{
  "arch": "preact_resnet",
  "model": "image classifier",
  "dataset": "crops of objects in photos (Visual Genome)",
  "train_examples": 61751,
  "image_size": 64,
  "crop_scale_min": 0.5,
  "horizontal_flip": true,
  "rotation_deg": 10,
  "color_jitter": 0.2,
  "cutout": 0.25,
  "targets": ["object"],
  "num_classes": 300,
  "norm": "groupnorm",
  "activation": "relu",
  "weight_standardization": true,
  "channel_attention": "se",
  "depths": [3, 3, 9, 3],
  "kernel_size": 3,
  "stem": "single",
  "avg_pool_shortcut": true,
  "widths": [64, 128, 256, 512],
  "loss": "cross_entropy",
  "head_dropout": 0.1,
  "init": "xavier_uniform",
  "residual_init": "none",
  "optimizer": "muon",
  "muon_scale": "match_rms_adamw",
  "lr": 0.0018,
  "momentum": 0.98,
  "nesterov": true,
  "orthogonalizer": "newton_schulz_5",
  "adamw_lr_other_params": 0.001,
  "steps": 11200,
  "batch_size": 128,
  "epochs": 23.2,
  "lr_schedule": "step",
  "warmup_steps": 220,
  "weight_decay": 0.4,
  "adamw_weight_decay_other_params": 0
}
Rows from block 8, named by matrix and row number. Rows with one number belong to one channel. Each number is 128 + 32 x the weight over its row's rms, rounded and kept within 0 to 255. All counts start at 0. Numbers have three digits each. After the name is the row's rms in percent of the matrix's.
# convs0: first 3x3 conv (model.blocks.8.convs.0.weight, 256x256x3x3, standardized in use), inputs 56-59, a 3x3 kernel for each
# convs1: second 3x3 conv (model.blocks.8.convs.1.weight, 256x256x3x3, standardized in use, transposed), outputs 56-59, a 3x3 kernel for each
convs0.72 099:107117128112143095094151133128091063124171163102147153120137159135135131103152160170118149149104145148114150
convs0.73 101:139121114095079129080102130132149114193185104128192157153099115104114080121122129066107177083138196095185198
convs0.74 105:182163135149125148152134112109133120150148196146117173105148119116107116171141098066124063071127111110186139
convs0.75 097:140159136104130170120162152095067156077065100115110158102109138119156098129147200168133169200148199140135152
convs0.76 100:154125144128175189128173131127132123124107096140123171148171151128124152121098071077100131138128136186153129
convs0.77 101:147127146166135131143137124144173099154100051209160119141135110158154199119167158136090136135133135089145137
convs0.78 103:202154155127130163147169165162193138094096117187152145117118097117163149144097048144154142103127139114135154
convs0.79 097:127140107117086086104082095079072083111095131115106143161148120115124108118120121119130120129113138128118135
convs0.80 102:102122082112134085088096118086157131063141109134111134157168144097169129130147118120136108140124115134101115
convs0.81 101:105092109134141145133130144151137121118121117171177161148141095106115115110149148113121145095102151104095139
convs0.82 097:165143149182171154130141129067116143079150145105141205165177163116128131086082128141102146135084158147089147
convs0.83 103:161122143123084093155124124133108059132098136095095097133084116133174111104166161163123153107123091148162120
convs0.84 097:162143116155159108177168123153140143187185191178184211088073060089053116047084140106142112099111129113115137
convs0.85 097:134147105147143098114115112107134094074121091076134135098108213125129214142143168096130147084153196128173170
convs0.86 101:141133098131100117113114116087092115130107098126108110085083171116146156126164155120151128176166114228118093
convs0.87 100:127130145172147151153124122133184168125168180125098091176141166150160155193169128156144149127134114088086093
convs0.88 100:152144089120106106151153126134102125092136162173128144132181207104170173114146172155113153079149141063143113
convs0.89 100:158196170084136147124151141128106098106132071066105078097145086164133134155104146164168161140112144167106129
convs0.90 100:121124134140122117163145115123176191110150186120125115180181139127124113143115157168135138169123164119122161
convs0.91 095:111127136129126136155157138162085106139099114139129143147154117128148129132153159047081098073088119092111130
convs0.92 098:094114132117137121121134119142161155118159117115107110119171124114145132122136133129164132152135111113105102
convs0.93 100:112122105126104118141134132121160155146219183141209206121179104107147133126095089106092122130120154130120131
convs0.94 104:121123195117102132149120080111088104123130149174142107157221187080189187109127193153118147099133153089159150
convs0.95 102:163124125141125094133130085115094131071105113102147163108183113093090114150153139085105130104125157072120146
convs0.96 104:147156193145136163146129147144134126142102105148119138157197134109182177121136160136161115141190141105131110
convs0.97 099:150159157134165145109132100106135156096117105120129102126147104099090114105122148113174193106195195101186180
convs0.98 103:096144119072095127077111109115087081127142106053100124101094061158111122187101060090115109087174159117162167
convs0.99 100:118113104141146112155122115103125148144142086181147088122141125135106148114110139184173087188080099170065109
convs0.100 099:124129128141143137147136134094164142115169171125177204106091142141120128108116117146150125170132133169112138
convs0.101 096:106122139095131115103121128071081061156130068178146040157086218086100198099136182083127140092148113157116110
convs0.102 099:113110112128152116168168148167162205193127143131137146155133149118145164113093107091113132147121069154177094
convs0.103 100:117153129109151121130111096117116165167098149194122124086091112110107149148102159118156204151178186179200176
convs0.104 103:167124117149163145123174144134121116085133119089157170123099175152083106153169126101094151109134177080121149
convs0.105 104:149153147113157140105136141085104098087117085125132110081078144103092150132095140161115187129104206095103184
convs0.106 103:159163123116163139131137158053100118100127147122096133125161181134203153143168108095102163057114161067139136
convs0.107 099:138130155143163177138128146099109111121121144163162168098144110114136166115129151053092132060098109096110117
convs0.108 096:102137140117115125114134121118147126137111140179134134152208158124162119119106100147158140140160170121165185
convs0.109 107:113108126121152159101102151185181126165188123092145204066151135090127137097109064165198130197159111119107095
convs0.110 103:153152132140125149122129112100114086141127118101102091096110144143143134086108077110146196075163159092144145
convs0.111 099:115117104109139107118094103135151141129121096146133106080129104148169105190217159093113116110106126153133116
convs0.112 095:099129109159147144162142133168113093164116106173151119108133103113132157071139107139191117138179108116165169
convs0.113 098:106130156177156141132145131111075065110060049150104078132161168114129091117159095097106117086114083036103095
convs0.114 103:121170198150169160164165129155179202149124183240230197156131161113128139091098104122130148109125171090106141
convs0.115 098:141134136144107116100131152126067114114079083138139098139175126174130125145149157149152151148189145121171078
convs0.116 101:173157146106107156118132156119112112123113101080085097166143172134096147149145098084081107125141171148179157
convs0.117 099:128174186149163152090144126103068143194144143122143113058137133076105170074123041054137106052123123099144108
convs0.118 101:135125131138140112141173133200186182162084129105088091108191128192234158148134123064109139123097122093098085
convs0.119 102:112126116116143143110122135170112109172124062143111076083130106122127114126167169082146160058139173070118115
convs0.120 098:120115120087094138106171153152145067112157089070140193141076159142104168136081161086103104055167096040124098
convs0.121 100:137143101136152125129129133154149144138188190117077101086111166114148151144202117086099059069111141056107117
convs0.122 100:144158120134155154084140173147143098099104099071050093123113108121146137173121130113132116133153115116153099
convs0.123 105:131107145155144119152146139063100108069087128101115099086183215156151112117098102129148161134143137131117133
convs0.124 098:139119096125121127110162136113138130126092126154139141094081171104114204146141139072118093084107130086117125
convs0.125 103:126117112135148110106110102080057089112124090118145090111126119115152133073117096129118133093103132095084084
convs0.126 101:171151147091123117126151154149124151109103083088086114072105106155115136154185147120084118123145143143170132
convs0.127 104:133116084154131164155142146103097108217161110122107142079057124150146195154157174087119130064125138086086134
convs0.128 099:110127148120136138128112092142183146176160140141095128112073164175135131183160146155135151135153181074155198
convs0.129 099:084157126079110106074118117134148117150161104121143071099107134087096080176162105131135124120139086171171118
convs0.130 100:127143110122144121145108124122120138115156174120184202132090105137095102158133136143171136121126138109106137
convs0.131 095:133117151102153126115133149118101115095131071076070055100111119103072126133103124096154190088175156114150114
convs0.132 099:143155159151138135181136116168218182119202191160146173073161129090096128158121118084130100105139138120118143
convs0.133 099:063106149100128164120114103144157108165143076088100112106101175255064132206089127077171134092125140103119117
convs0.134 100:153136078136164120158159144100068054133130061133163106073130153092096129072109108120155156148170159149141145
convs0.135 100:131125105171131111159135115111136048128114043150145053131102086091148084095109098106099090115083111094139134
convs0.136 099:116123163129159176134139125072158100119132108095074080105179104109099112107044127131152150138168175154128165
convs0.137 095:167169136148156137112099094121111122166126161155143178095132164139136101097130093213151120175171128146147129
convs0.138 102:106106156145152128150187098126054077095096112080111102131165116143120188151135148071180176107144128142131129
convs0.139 099:172175152171127107143093106104127105158179129132147098100127178117157206088120154077070129098115209087112190
convs0.140 098:161154140148155132132158112104077074133131123131140162142145132126087128145087092131103116170114126151108126
convs0.141 101:087129129124117113094091128114114122158141138130119106132103147121127129125051102200153123162131108094079087
convs0.142 102:133123172125151148142101119066104134123135139162170153144139164133111105204166131140121102121106107125142129
convs0.143 104:114119151147144167138150157086112076109106105171156190065152110152159069169096156118096088181127163149091174
convs0.144 095:132162138128119116136139104159123140170092085146106114105176150112179167160110123098142135109148122098164108
convs0.145 104:121114109116091076128110124104146151110161159119109108212206107058133096079126093056103158086103120162115102
convs0.146 098:131097082149138118126137154135155087157148087137131055102115083107118119099120088135142168119206094112205109
convs0.147 101:077151147112119177118120143191112138126116098156132130123132078088136121100087150113230179134179171101143108
convs0.148 099:138116116153157155138163119117106092134131142124139167145085162130093188136138140082104083129125111116128116
convs0.149 098:126086140124138137128095126149151125135145133108113122159078145126098122129144090139098134179134186157142157
convs0.150 096:144122090116123107121101101116099119095124162102117183126132099159125188159110154108149129108123141091119130
convs0.151 103:135119128160127133102092145087083122094120124070107088099178129209196141143165114065069139099098132087152139
convs0.152 094:142148145173184172142161138141172212152127167138123117111171125111112136123119114104144110107137121124155130
convs0.153 099:118133136152118156144117154138129049133082021111060069178116056126170157098131174155102125171167156133194161
convs0.154 104:163126143186115147165100135125090146162129113104089089094126169082134123127119138184130145211188144160143147
convs0.155 100:107087119135122112137087093048126096093109131118134159110108108149170140111095114113111156137149196153170182
convs0.156 097:092093118108070078109109101141118082119086080042059118176193159158143162163164160138157146151155142130125133
convs0.157 097:142146163153144143151195147094108132107101142033060135140133079144163082134181125162139142127140159096138135
convs0.158 096:160127103114151144106142137089092098114100088060072136130081071080145143107151130092180152143135120132090111
convs0.159 099:123156164174148162109139159158180150106107131056104137141123067128123105097135093133132096113123105051105146
convs0.160 099:137151138118098152146159130142187155202175163172110130224159091164108071193179179164128157152133139129164159
convs0.161 103:131115117138111119116097130137139094143102103158132160103179163142144136163150184112161197083129167095114156
convs0.162 101:157207172158198166106082106109146110084078116082004053105189121137156114099132181154119097082094139071121163
convs0.163 100:094149200102150199143154196099095072128083103206118081104163159072138128092100114083129149129154149079166146
convs0.164 100:115095077166146131109125102101163160092147143118143105144119057176101112170134089162125098141163102116144124
convs0.165 099:184143125149133112139123115166142140139115112161089069103140160118119174107120104139146134133144143155141135
convs0.166 099:123155158116157104113114125151141191130117117161133106177137050155101133104159190146166130108124099102123091
convs0.167 097:147192158099166148126142132136181097082146108023109140187123112204137090144174110113086054123116109132102127
convs0.168 100:147163169173137101170170106095103118087085117109064098175113117150138121102151155076081129138082133147109112
convs0.169 101:126152135156158132156130121194135112215170083168207108104131106107120135121105171129154137167131131102091132
convs0.170 103:125171140124130114122140123127124117165171131166195143145077152125135172092116109122175169153117165144107155
convs0.171 104:112116117140155082112102091130103128105109100088072130092139141132165109139108098156133118115059126083102154
convs0.172 099:098088125165145172153105124094108203114121106124151073146202116137138082192133077177157195186161212202170167
convs0.173 104:134151142110090122146143143160161197101123127105118079115130104131099138114134134139095141157149153152138148
convs0.174 101:131169136166142157159145106152133166100157142086091109179156082148156087101135148167088112161172114138126139
convs0.175 102:104115174117143144130163116143201145097187134072105080099197066078111138174157142125137075099100116115124114
convs0.176 098:106129112111132141116157164094135085120115093140094145198146077153198166180137140131127152111164178093140125
convs0.177 103:128137133152172176155168145060090080092105150109143146167135158173126171195167131147137154155129196096117142
convs0.178 097:107102081129127122145148115101084085106094123181144142124189126166158088168160137129113171103155129110147142
convs0.179 099:134169157132174115118130145091114155135103151096178199088096135083071083101084151147152103139166079125132103
convs0.180 101:125168172164162156107128168154177164067052044117107105121129157166179147119122116129130146101111133126157152
convs0.181 099:078129127077131152109135129206120110176169135126145164128134122126104092065047092126139114134139147136190187
convs0.182 101:113112131157124145178161128154174137139111121094090084141107120156097148139121162153160186141144188146125114
convs0.183 096:119091095138122129139172150152194188133118157111074096099080115102088160122108172164212182180160135172174124
convs0.184 099:105111105113137086086094113162139128182167180126089136087119139101076095128075099142175166157136112140092090
convs0.185 100:150171121149162171114138137112147082093106115128162095142114104167165120112149085160170120124110118122102128
convs0.186 097:113127143139165147137112146069136131089157117133136122089053133117128130034114133099135167169200123196132083
convs0.187 105:090151154138123100111121126157192134139098109154125113104125136163173127120134114116166170153131134118132118
convs0.188 096:117155133150142132150129133153088084180123087148175109060138071105146152084134134086105105128119114132143130
convs0.189 098:165140109167160116161172124076061148102123148106128137133156106101158139083090097160190130153164140178117122
convs0.190 103:122109144101151184138175191114185163124139120107054067160111119099096145160158132183140129160143142164175146
convs0.191 097:105125119126124137088117133139125128156110087114077116084130100126192164082133139136094070104129121161148109
convs0.192 096:162116096132163100126157130121096105062106115113127145192150190119136183104134180085231198118188162102161130
convs0.193 102:120119161144140162100110135050122142064114081057130134093138165075139110135136079174179182123162171131152158
convs0.194 097:101092117089135159110133179093151196058125145093042098131122146120114079177176132153154130141178132154175115
convs0.195 100:125134091137099085084064086158110094188143075117085099100040073137120127147109105129116134114115128091094091
convs0.196 102:134144130144117116153138101143137087090089107097121126166138087166167104180154071176150111189135103154161168
convs0.197 098:107152191147186169127158189129142127168143146201161150100098168112080078085122075133151147118093131106135129
convs0.198 097:114177158087137119111171141181161125127134134113110182125112093124138053122127129099151138100145176158146173
convs0.199 099:108160182112132149122122084078127143132141161161168101058113128078120076092166154035083112075053147081061171
convs0.200 102:119128166132152167116120150155182183143091128124081100064180148062122111062108088185108117146125100115136091
convs0.201 096:137142158146111112102082108096072061099082144114097148148151111139118133138131116136135095143137119105173137
convs0.202 096:154174097114143100143126113137138158173128124160122079117131161114100101126175183146175087161159096128100128
convs0.203 104:108088115179169176092101118094107062182199153193171145125107114100143195083130163096124118141148133082148132
convs0.204 101:170135129120110137159170152169158099172138034109107081115091098126100102123106110118171143141158137090110122
convs0.205 105:146130146116122115140081073101073080137098105128131126178088131153150142112169159188073130161084128141104125
convs0.206 099:117133158100125135137159156127114085094108089115153141108166123134106162128103128176119056179131054198174056
convs0.207 102:111105105086125120066130114157157162145168160134138131092137105083100094159150126168177155122171148139171144
convs0.208 103:099118132093122123106110136164191210162134147121129166171161119091122076098113063102148115115104112141118143
convs0.209 100:113149135143125126165131121110101108106132122071074096200149152136127090105120193114127098117093110140131132
convs0.210 099:137121106136161158096130136097131122112092088117124157157164095072167122130146125112116119096154092110131093
convs0.211 098:141171165140184143150182151129108056155123121084066103153152189149121173130160155149192198180227172156176119
convs0.212 101:129152156122134190113121172155108078148068030108085035161158085099097099131132128136153122137164135164125110
convs0.213 100:133143094144162127173159143107135119125177141092116123108105101131071055140072094186149072137109070133128062
convs0.214 100:124094132142106108172117112057106180117107125180133102108141144057094103089081092062152220081166161135157153
convs0.215 094:147108121145142128089069051124135124142157171154189128132169187081111134122107090115130155120178161150163122
convs0.216 099:097124126154143121164122104124127105140101090104145095177117128135184124140185131132214193146205138098135079
convs0.217 100:130111117136167157115136165117116092145177146103111112140152094118108114137125132191139106137144105151179147
convs0.218 101:109140108110153106132145148145136122129123124113132176157130082171159125146177151083134114085100111133133145
convs0.219 100:142133130152166170122123149146176148079138151063075127152110123180155088103092097133122150116129128105072073
convs0.220 104:140172196106183164135146115123120176101108089104131096099118119132152084168091082103219086199171061167095105
convs0.221 101:136117091136087082154137109142110113097063088099034106103118111112106106115105114164111096142137100123062052
convs0.222 103:092105132069114148124115120166158131149121122149147186046158142087140166102078117118195162168165106155090101
convs1.72 085:117146126131135129146133151174111151151129139133113131219080107101102123111146134049141131067183136043159117
convs1.73 117:098079116122111076123138125135147122111081091093109078174123125168088060142096068079096102157115110181130105
convs1.74 089:145124138056098132078145115114123113096115145122122142153109083121120056128133121120133144135106168131113184
convs1.75 088:160163156111108084092098052159140141177171146142152145113107142140124120104103091104131146102156145182169112
convs1.76 091:217179133197186151141125102126078093108095103097081127155139142116121114112129095125134170151157158160185135
convs1.77 085:151139210136101135131084111113126127116101137140108105109118123142144159137062060126131107114131119169147112
convs1.78 098:106125132111158113170210206176159127181154120125113085152158150183174178057089119122078135137096164139145156
convs1.79 131:138097072105112115149172182141160184124126127084087080163150166117110149121132133186195153193202151134181160
convs1.80 093:155125160142162210165180152138141140121147154103121153148096108222126079164164093091159132082180154104186179
convs1.81 114:170181154124153148119128113080102137111097113125115108169179188098123144136073080093118140087113155084051087
convs1.82 093:131124097121155127163139093123095115124103136108108114146110120171162217150181228124133095110126078102149121
convs1.83 105:107113134127143168100088101151108083166118130177131167137188092167202182154139100135175143086133142140167154
convs1.84 116:206160157161167155103122112145152175089062118073073056127159155096124189123141180212201087139139069082044052
convs1.85 083:149131114160119130138112114121148142149155139155111118157174157081132164119091091151117209163188214150174165
convs1.86 098:113137135144172107165171138090123121130142090139140090095109147121148143132163086084107169111133136158148184
convs1.87 116:127132126111107113110128122125125178130124178101130163120135084118121071139152123149137052159162053128157104
convs1.88 093:161163145097128108089106117126114123127156185158211197088072103161140062177158112106119167101126125102114110
convs1.89 099:121151148163196159154149138143119152159122153156114089102103080104164212091106146149163113150161125112154118
convs1.90 092:144132126135115107182170153170119095210136097235162119143150122131159096121146104074136154068156156100139120
convs1.91 139:141138121111120143125122142131135186125123130122093090062079136086093154143118172123129117134143122143134089
convs1.92 126:120085087086063074068057074065097124051076105133132127094095119073086100088075089099098147100070099131123089
convs1.93 083:154136146124139140134122109175150143125151177104115125160108102127156125120079115062079186100103173149175162
convs1.94 118:104115156164165169134110111117102125125076121088092170144115104198193079111181099089136131169184136135152168
convs1.95 116:104146164182178171188208172196161140181135117172105132146081124097111106117140122165133107128122128105163165
convs1.96 083:162143133123200201129235238188151171145151144109145158197175141138124059112097048096172172108197178086160139
convs1.97 111:120091083095098087093085139081117089101130149088161163105087146144071085134067052110092160132104175079111138
convs1.98 099:139100115129093062172120108127109092101135122104136129089161116137148255126101176130170121061175136089138126
convs1.99 098:099135134132193158169170126112159154178171175195174159146142137107152111115085110129147104107114051122182072
convs1.100 105:147131093123132112138146141102071071100072103121119135136118063117111099075068072126120106154121116108095101
convs1.101 098:062097117115150117118161138122110120118104122102149195119179172179187155104154146169129194175147168191149135
convs1.102 097:172164149137161169134162144094121178102135143111101115119107114087154140126162147136094085120092069128123104
convs1.103 099:144161114137117103084099116076131154096104119126138101112099120107122102091118110104126127075100089111073052
convs1.104 098:129124089118105098154132088109098086149094131149135172094110191160116154139117117123178162112149182136117118
convs1.105 124:157164120174160143149151143151141141134133150119177172138080156142088117167152122093174164092148172121154109
convs1.106 104:143134160161143194140160157101117139122125129175178160147177086129142118142129164110173166081137148076111107
convs1.107 103:159153116174155147141171204121069068130121120102109129147174174088103146146130124132140165135148166129160189
convs1.108 094:112083079103127095121148167132147122109132135119160131197180127165160140125147113109127148095134175106099199
convs1.109 111:111140126107161113137095094061078077069114102086073136107118114130150100147151096155087138131113198134159229
convs1.110 101:162190176160190110168198142094128151119179161150191171108106114148158115091146144161097129137090134106092117
convs1.111 097:145137144133111118145140174143128072180159138125150154117178140145159128101068059103160130113162109106138098
convs1.112 084:119144115153166159102081102114135142078128141100101132154125192134147149151110133143098125102117109092137074
convs1.113 080:133119101127133103131128101085059099101098089105116120175151141174103137133106091065131121090114135113128115
convs1.114 104:145149136157141157156153104130103147112077107130105101119083099081076143154122128123133097109139088074104067
convs1.115 086:203210185138101108163131140121145142127129129138129122145163206108189208068120084055083133121069118161076102
convs1.116 101:149167142077120148133149134183182120164108072200116117180127085155183131095143144148092119152110130078132142
convs1.117 082:109146089137154092109119116174172149119111082091136123161148153189135114189202091092089177108060143126117136
convs1.118 131:120121122140103100118064070134141185121110175135151188137160132071135116095103096116103106120107085116113113
convs1.119 105:114157173127099105167113108162164170134171174152162174089092094115131072065082026117090191136098167146126144
convs1.120 087:104145111126101090162098128155124101170175139156116131113164095105171183133160160133129102159095116149092105
convs1.121 088:130116143180109151155137173126118065072075067138142107097114090123108146084066086149123127199132109201124101
convs1.122 085:139158124157156139114094097109128119106126112136114108070171181102114120152099114162154177136159149153111140
convs1.123 102:104108129161105144106112127161112094147161115166158102090070092115138106094124106116129128136153112160149151
convs1.124 085:127122131136123117182182170094108099135152175112094115099127164103109116120086072247146171213132197200105139
convs1.125 104:134154127164171141198180217132096084180123123189153124131109097109096133088075139158155104181114058143116089
convs1.126 112:145165165142110120147109158119113103117111119136150154080136119101179156182214185135117128138119162150094079
convs1.127 106:157147161187143140120128153112167151117155172130143125045104204102148208123102130110113135095122109149123141
convs1.128 096:095099119094110107089122115056049105038040077084103123109087128107081118078127096103135134151124103122107119
convs1.129 095:086096136108148158128155184055084104071097137079119162169166138120137159135136150123127122086102079104111087
convs1.130 108:100130195126157166166153108079110136086097135117078121176177082138190171079127169161090167184107182158073151
convs1.131 080:121134119162158122143169163168156196166103129114134111170138074180160070131160066132174127141173116160171108
convs1.132 104:086093134113072122071075112139173149129136151156139135187095127191094096156101087144137147161089140119076136
convs1.133 098:104123143108105110094108125053114090098056070139111110097180239137156200141133123149126113132116162155105122
convs1.134 098:096080064100128111100147111084058134093075104142087117145080113147085090132094076124087065140082033124068051
convs1.135 103:036073107132133113162150140076104146075070104071094072166145106205141099174124142118102115102113095105131134
convs1.136 097:096101095107124118093130112077096134148143132148143149186125106155131108113068103138107109108117078089124109
convs1.137 089:129111143181132122149124122191132141179108058129083081125155097117157149105133175087128143096107090104102072
convs1.138 107:121149177145186156155135144125121129147121113175143100124166136110151150134158187159125160123092131084098102
convs1.139 106:124104134134159174125113148234200184180161137134122096097103114091085106166139143157173124128132129109127089
convs1.140 122:078111094117125119125121116128138153114112125093094132153116119119129139120167167092080151099086140107060121
convs1.141 094:111122153122090066131102073143146155180135158196156159156089075124150133097095110123086050151093058126114082
convs1.142 102:092118099075142117098126117189189171181200205193198152112116158173146153110129106118124127133143146094147176
convs1.143 105:107128145125146148134148164120129163100089107086110104100156140109084080042075084130150089122144133091143102
convs1.144 082:084088101075087165139113190103108148114095133127108162113122108166163128110099135204177097151148073096149041
convs1.145 108:113120137106078094070079050104115095118074065121089075137161157156057083161108067092092065102081112115079108
convs1.146 098:093128091138127151166112108155127128122077115054068149106086102054141160050114130101100156113095159100059116
convs1.147 094:136171136125160157108120134136139114190170105176148067132151154126144137136172162121127069089141083107168124
convs1.148 086:142113063106130063089166118120135119165137097112102104159179137175076134177059163149095112130076088126129114
convs1.149 101:108155130130124147118132134115119108164107104176144133092115153114152131148119150159121109134121090131132094
convs1.150 091:079105099069110105103097116079076105100126120063127115142120149143112132169183165177139161145107187173135151
convs1.151 103:126133150163120120134119149149134156141111104157148168103139135085145151085108077102139095085117126100130114
convs1.152 130:113110131079081142112114151133125169131107176201161165123105161089135165052106148167133118147099090122121079
convs1.153 082:161123139204161157173159148124118081122150104143164165152152115097154116110138124049114083087119103092150102
convs1.154 094:174087124158074077111032065140127088142129079148089092119158142124168072102123063059116112039079095110137105
convs1.155 097:123113088107072087100118146143132126161111086142086057121123103110116093092095135120069088130150108110162108
convs1.156 086:118128182109098151103108114138171182162128140190178119117141115115151112129103054152145109145128124106113118
convs1.157 123:135075130155127141122103105147168150152135105164155111156124121107107166102095136076107178090122155148124116
convs1.158 082:139147130129184155110168157187162192146146163111096121050095135121111112105093131191141110190159135108128150
convs1.159 077:138158162140128133138183178101110132140103147130084103171100158188130150188181148165194192157237160128197133
convs1.160 102:141114170111116151066061066105125118146148152185185184147105105082093125070106131150146117137166100111139092
convs1.161 098:090119122124116144109106148093096112073130138105090102129074128104117102095107093141126138136117121121148185
convs1.162 103:104097167121105134171150138122127120131166129154155117139181106139151187124111191137103124137129126141136119
convs1.163 095:163145202171183211227199194134182119152165105141170172154096089129106082121162126110099133129116154128133120
convs1.164 092:137149166104129134122145126167143117146132125149117072155135173105080086064120111095044131112108154118145142
convs1.165 132:135096092130108117137148120108149119117131099132145106125089064144081050100065054156099147178083124168053104
convs1.166 088:063062095107088065125125096063066145066071123064025101077164158089146193072114161165098108191140162155164199
convs1.167 088:175131160164122153196158141106114104124136096148085072095144117105132138106110169099098130132119141150126140
convs1.168 096:157167136183121155183128097146116165131122169117156174113123146132133172111138154159110089139104082113109097
convs1.169 093:126168131093153138105130129144130122133147104144154092169114145165160144125175134105173151102139122075146143
convs1.170 116:194180145150118158116134139137141159112131196130124172124103153162152129124087016115064086066108116097111149
convs1.171 101:101085103163161168141122120118149164117083127138123148107174186140152207189114128068109132058100147089132123
convs1.172 089:154135131130135141144184176144140116157128137118115114125138108123107143102129125146070139199089160159114119
convs1.173 109:168166132125183156175162121164113096201182223137121139084128151111080130124123129115117114104122108146167143
convs1.174 112:140123100094074136126076109117139156062087153038067159132105059110203118054177201120078038146094070148065109
convs1.175 092:135090083131085125180112093134160157124165162099142183129129098163119079116105116098121134102118128163152135
convs1.176 097:149136135085058097088111118098095121106099113141118112107114036100129074121132110069117165073124115157133125
convs1.177 114:178117148182165196147160199131122147118101114167157169128158140074093121115097076143126144092082124161088104
convs1.178 092:146115113162124078108135115188191177172125128166105119138150122127126108120073081140142107151169145177190158
convs1.179 090:116158119114126077123123086101117051111181157165158140130145098169134101136174133153094138146122142148136136
convs1.180 107:120116114097075069090095093096048092149103135173151141163175138185176097168166120159128171163131157141137080
convs1.181 087:137110055127121082118111071118078083111050071141070066158129098102120116114140142164159133163199139162133068
convs1.182 092:169135178172155152120089092095119151101089093107133116108117095109143102103169109091123117124153101124182125
convs1.183 085:181142121173135129130102087128127130104054081111046094087143199136125153119162111125118131124060127143099124
convs1.184 091:142157156144187154131164163132120161119085108128094106097136138085094130125094133152167126151169117109184166
convs1.185 085:120107140162140138207205163126120130097081098077080107121117146109118158180161153107141178102130155140114110
convs1.186 085:117156181157152156124135118142157165162159133150158163072130135099113165144158092138150110130176134094136177
convs1.187 106:135168127128116080163145117118145096114098110109090054122127150097090078105106103156129123138104131112110124
convs1.188 073:092134114160128098135128132114088112174144130168161141089078115170186111158157108116172124144152140104156185
convs1.189 109:107127093140168090172167101180154120200162156145125160160109134111130171106130158100116165099099175066109193
convs1.190 091:156147116184129130145123076177167172110131130103121147136194165145137162150121135196145141179155139150135123
convs1.191 084:115123121136078119166134168110125145114130172100139182065105110130118146151118166155159151186161158194142157
convs1.192 099:086134100100123090142113116110116129109094113109107103093099113118126101105100081082109224050145208043132202
convs1.193 099:131107107180111117113108118180159159198157153163127148144133113136106088162136072150143086154119107178117123
convs1.194 082:162179143143145114122130149117154178146178176113147124166160102140180181145131176119083114110122164069103146
convs1.195 091:113116156134143151155159148091100078115113146126136193106093112113094115157098119092131176115124169095129172
convs1.196 111:073082104099132108094084093094089110124130107149154116111163126157141130170142152156146103173120108161137137
convs1.197 116:113146124135111095107120116154125114120109096113145200096091139121141158154163181105145136139163187132130229
convs1.198 089:108150121153171118189212150079124141098133094115109103145111127151179165133165164051134213091118185088111144
convs1.199 087:118167084131176125111151111181095024198122039200169071173119108181136109147117128130123105156161130154166133
convs1.200 094:115134107129100096139135164113095182160123179124113175140093088166142048135225107115141161161154150156154095
convs1.201 089:184153175162160145144141159158146146161145167108112101147144148148126134199205187099117115136140108112123114
convs1.202 092:126145159121148136114112112104102082128106113175119159124080104151085126118138094115097163102101192115125148
convs1.203 097:156141144225188140222187187112149139154156140190167132147181126114136126086089131158157103139186136142151119
convs1.204 106:136143163107143093112139139122130090130105091130121140107112168085089136119171123126173141140174166178161191
convs1.205 120:118121115127165102135158073074138140055113145037097103151129068126144135128105114133098120165105122172099166
convs1.206 076:171088157167162133203208166130139115121113108103116133095139125133091143127158103113126133140154210157186240
convs1.207 108:110098120080083094124104083098106100117113120084094098139143122141101111189126150096143160150160158167125156
convs1.208 113:101125119114130150164176190072075095122089080097071078083091080083109083086081128145153130148170146165154149
convs1.209 105:106146135124131127145137100153123101115114102168179134145133109101157144096183165091150153125166168102156189
convs1.210 088:171129162154130108189195172085159150155167135151155123156159101119129137088084145176155187165158170176148175
convs1.211 123:110148102143143041099058024099085103105106131102147150065132140133136149109124116076052192083105188129183222
convs1.212 099:123094126121128105152174121115171144145166154125139132117144122109160126094120121157118121181159134218194161
convs1.213 090:121116115113133125084116133172138095149102065100045063138088114166106097174167111106133194088099173103129171
convs1.214 099:112073084123094102175112083111098080131107077085093059143142125158170104085148086094117148127137163099160164
convs1.215 078:117150142131171180149201201129099131142072110126086123128157192196184148145117094126152140135154174105150189
convs1.216 089:166102119191140154174145145127128135111073088136107083116178167124115148153167116129113140143091135128104180
convs1.217 118:118138150125131144123166149125146115174190147187177148123107122077073080115088126091086082113103114104137166
convs1.218 093:129110138113095084195118117114064123136114141127147145132055075134129124079152205046081148096125094141132091
convs1.219 087:122140127137114100149144142111125109126148150141142170150146100090145157122160163091099096101122117130126126
convs1.220 110:153095111232194162128178156168175174184151147145123116119134176102179117128120061135108146141117122167156107
convs1.221 110:153171169133203228175204193114082071087054078161125081076093062130148068128143111141145175138123131124116137
convs1.222 110:113137148125146177154139134074070084055043072048081141129122093136165112095106086128136175152167164202189209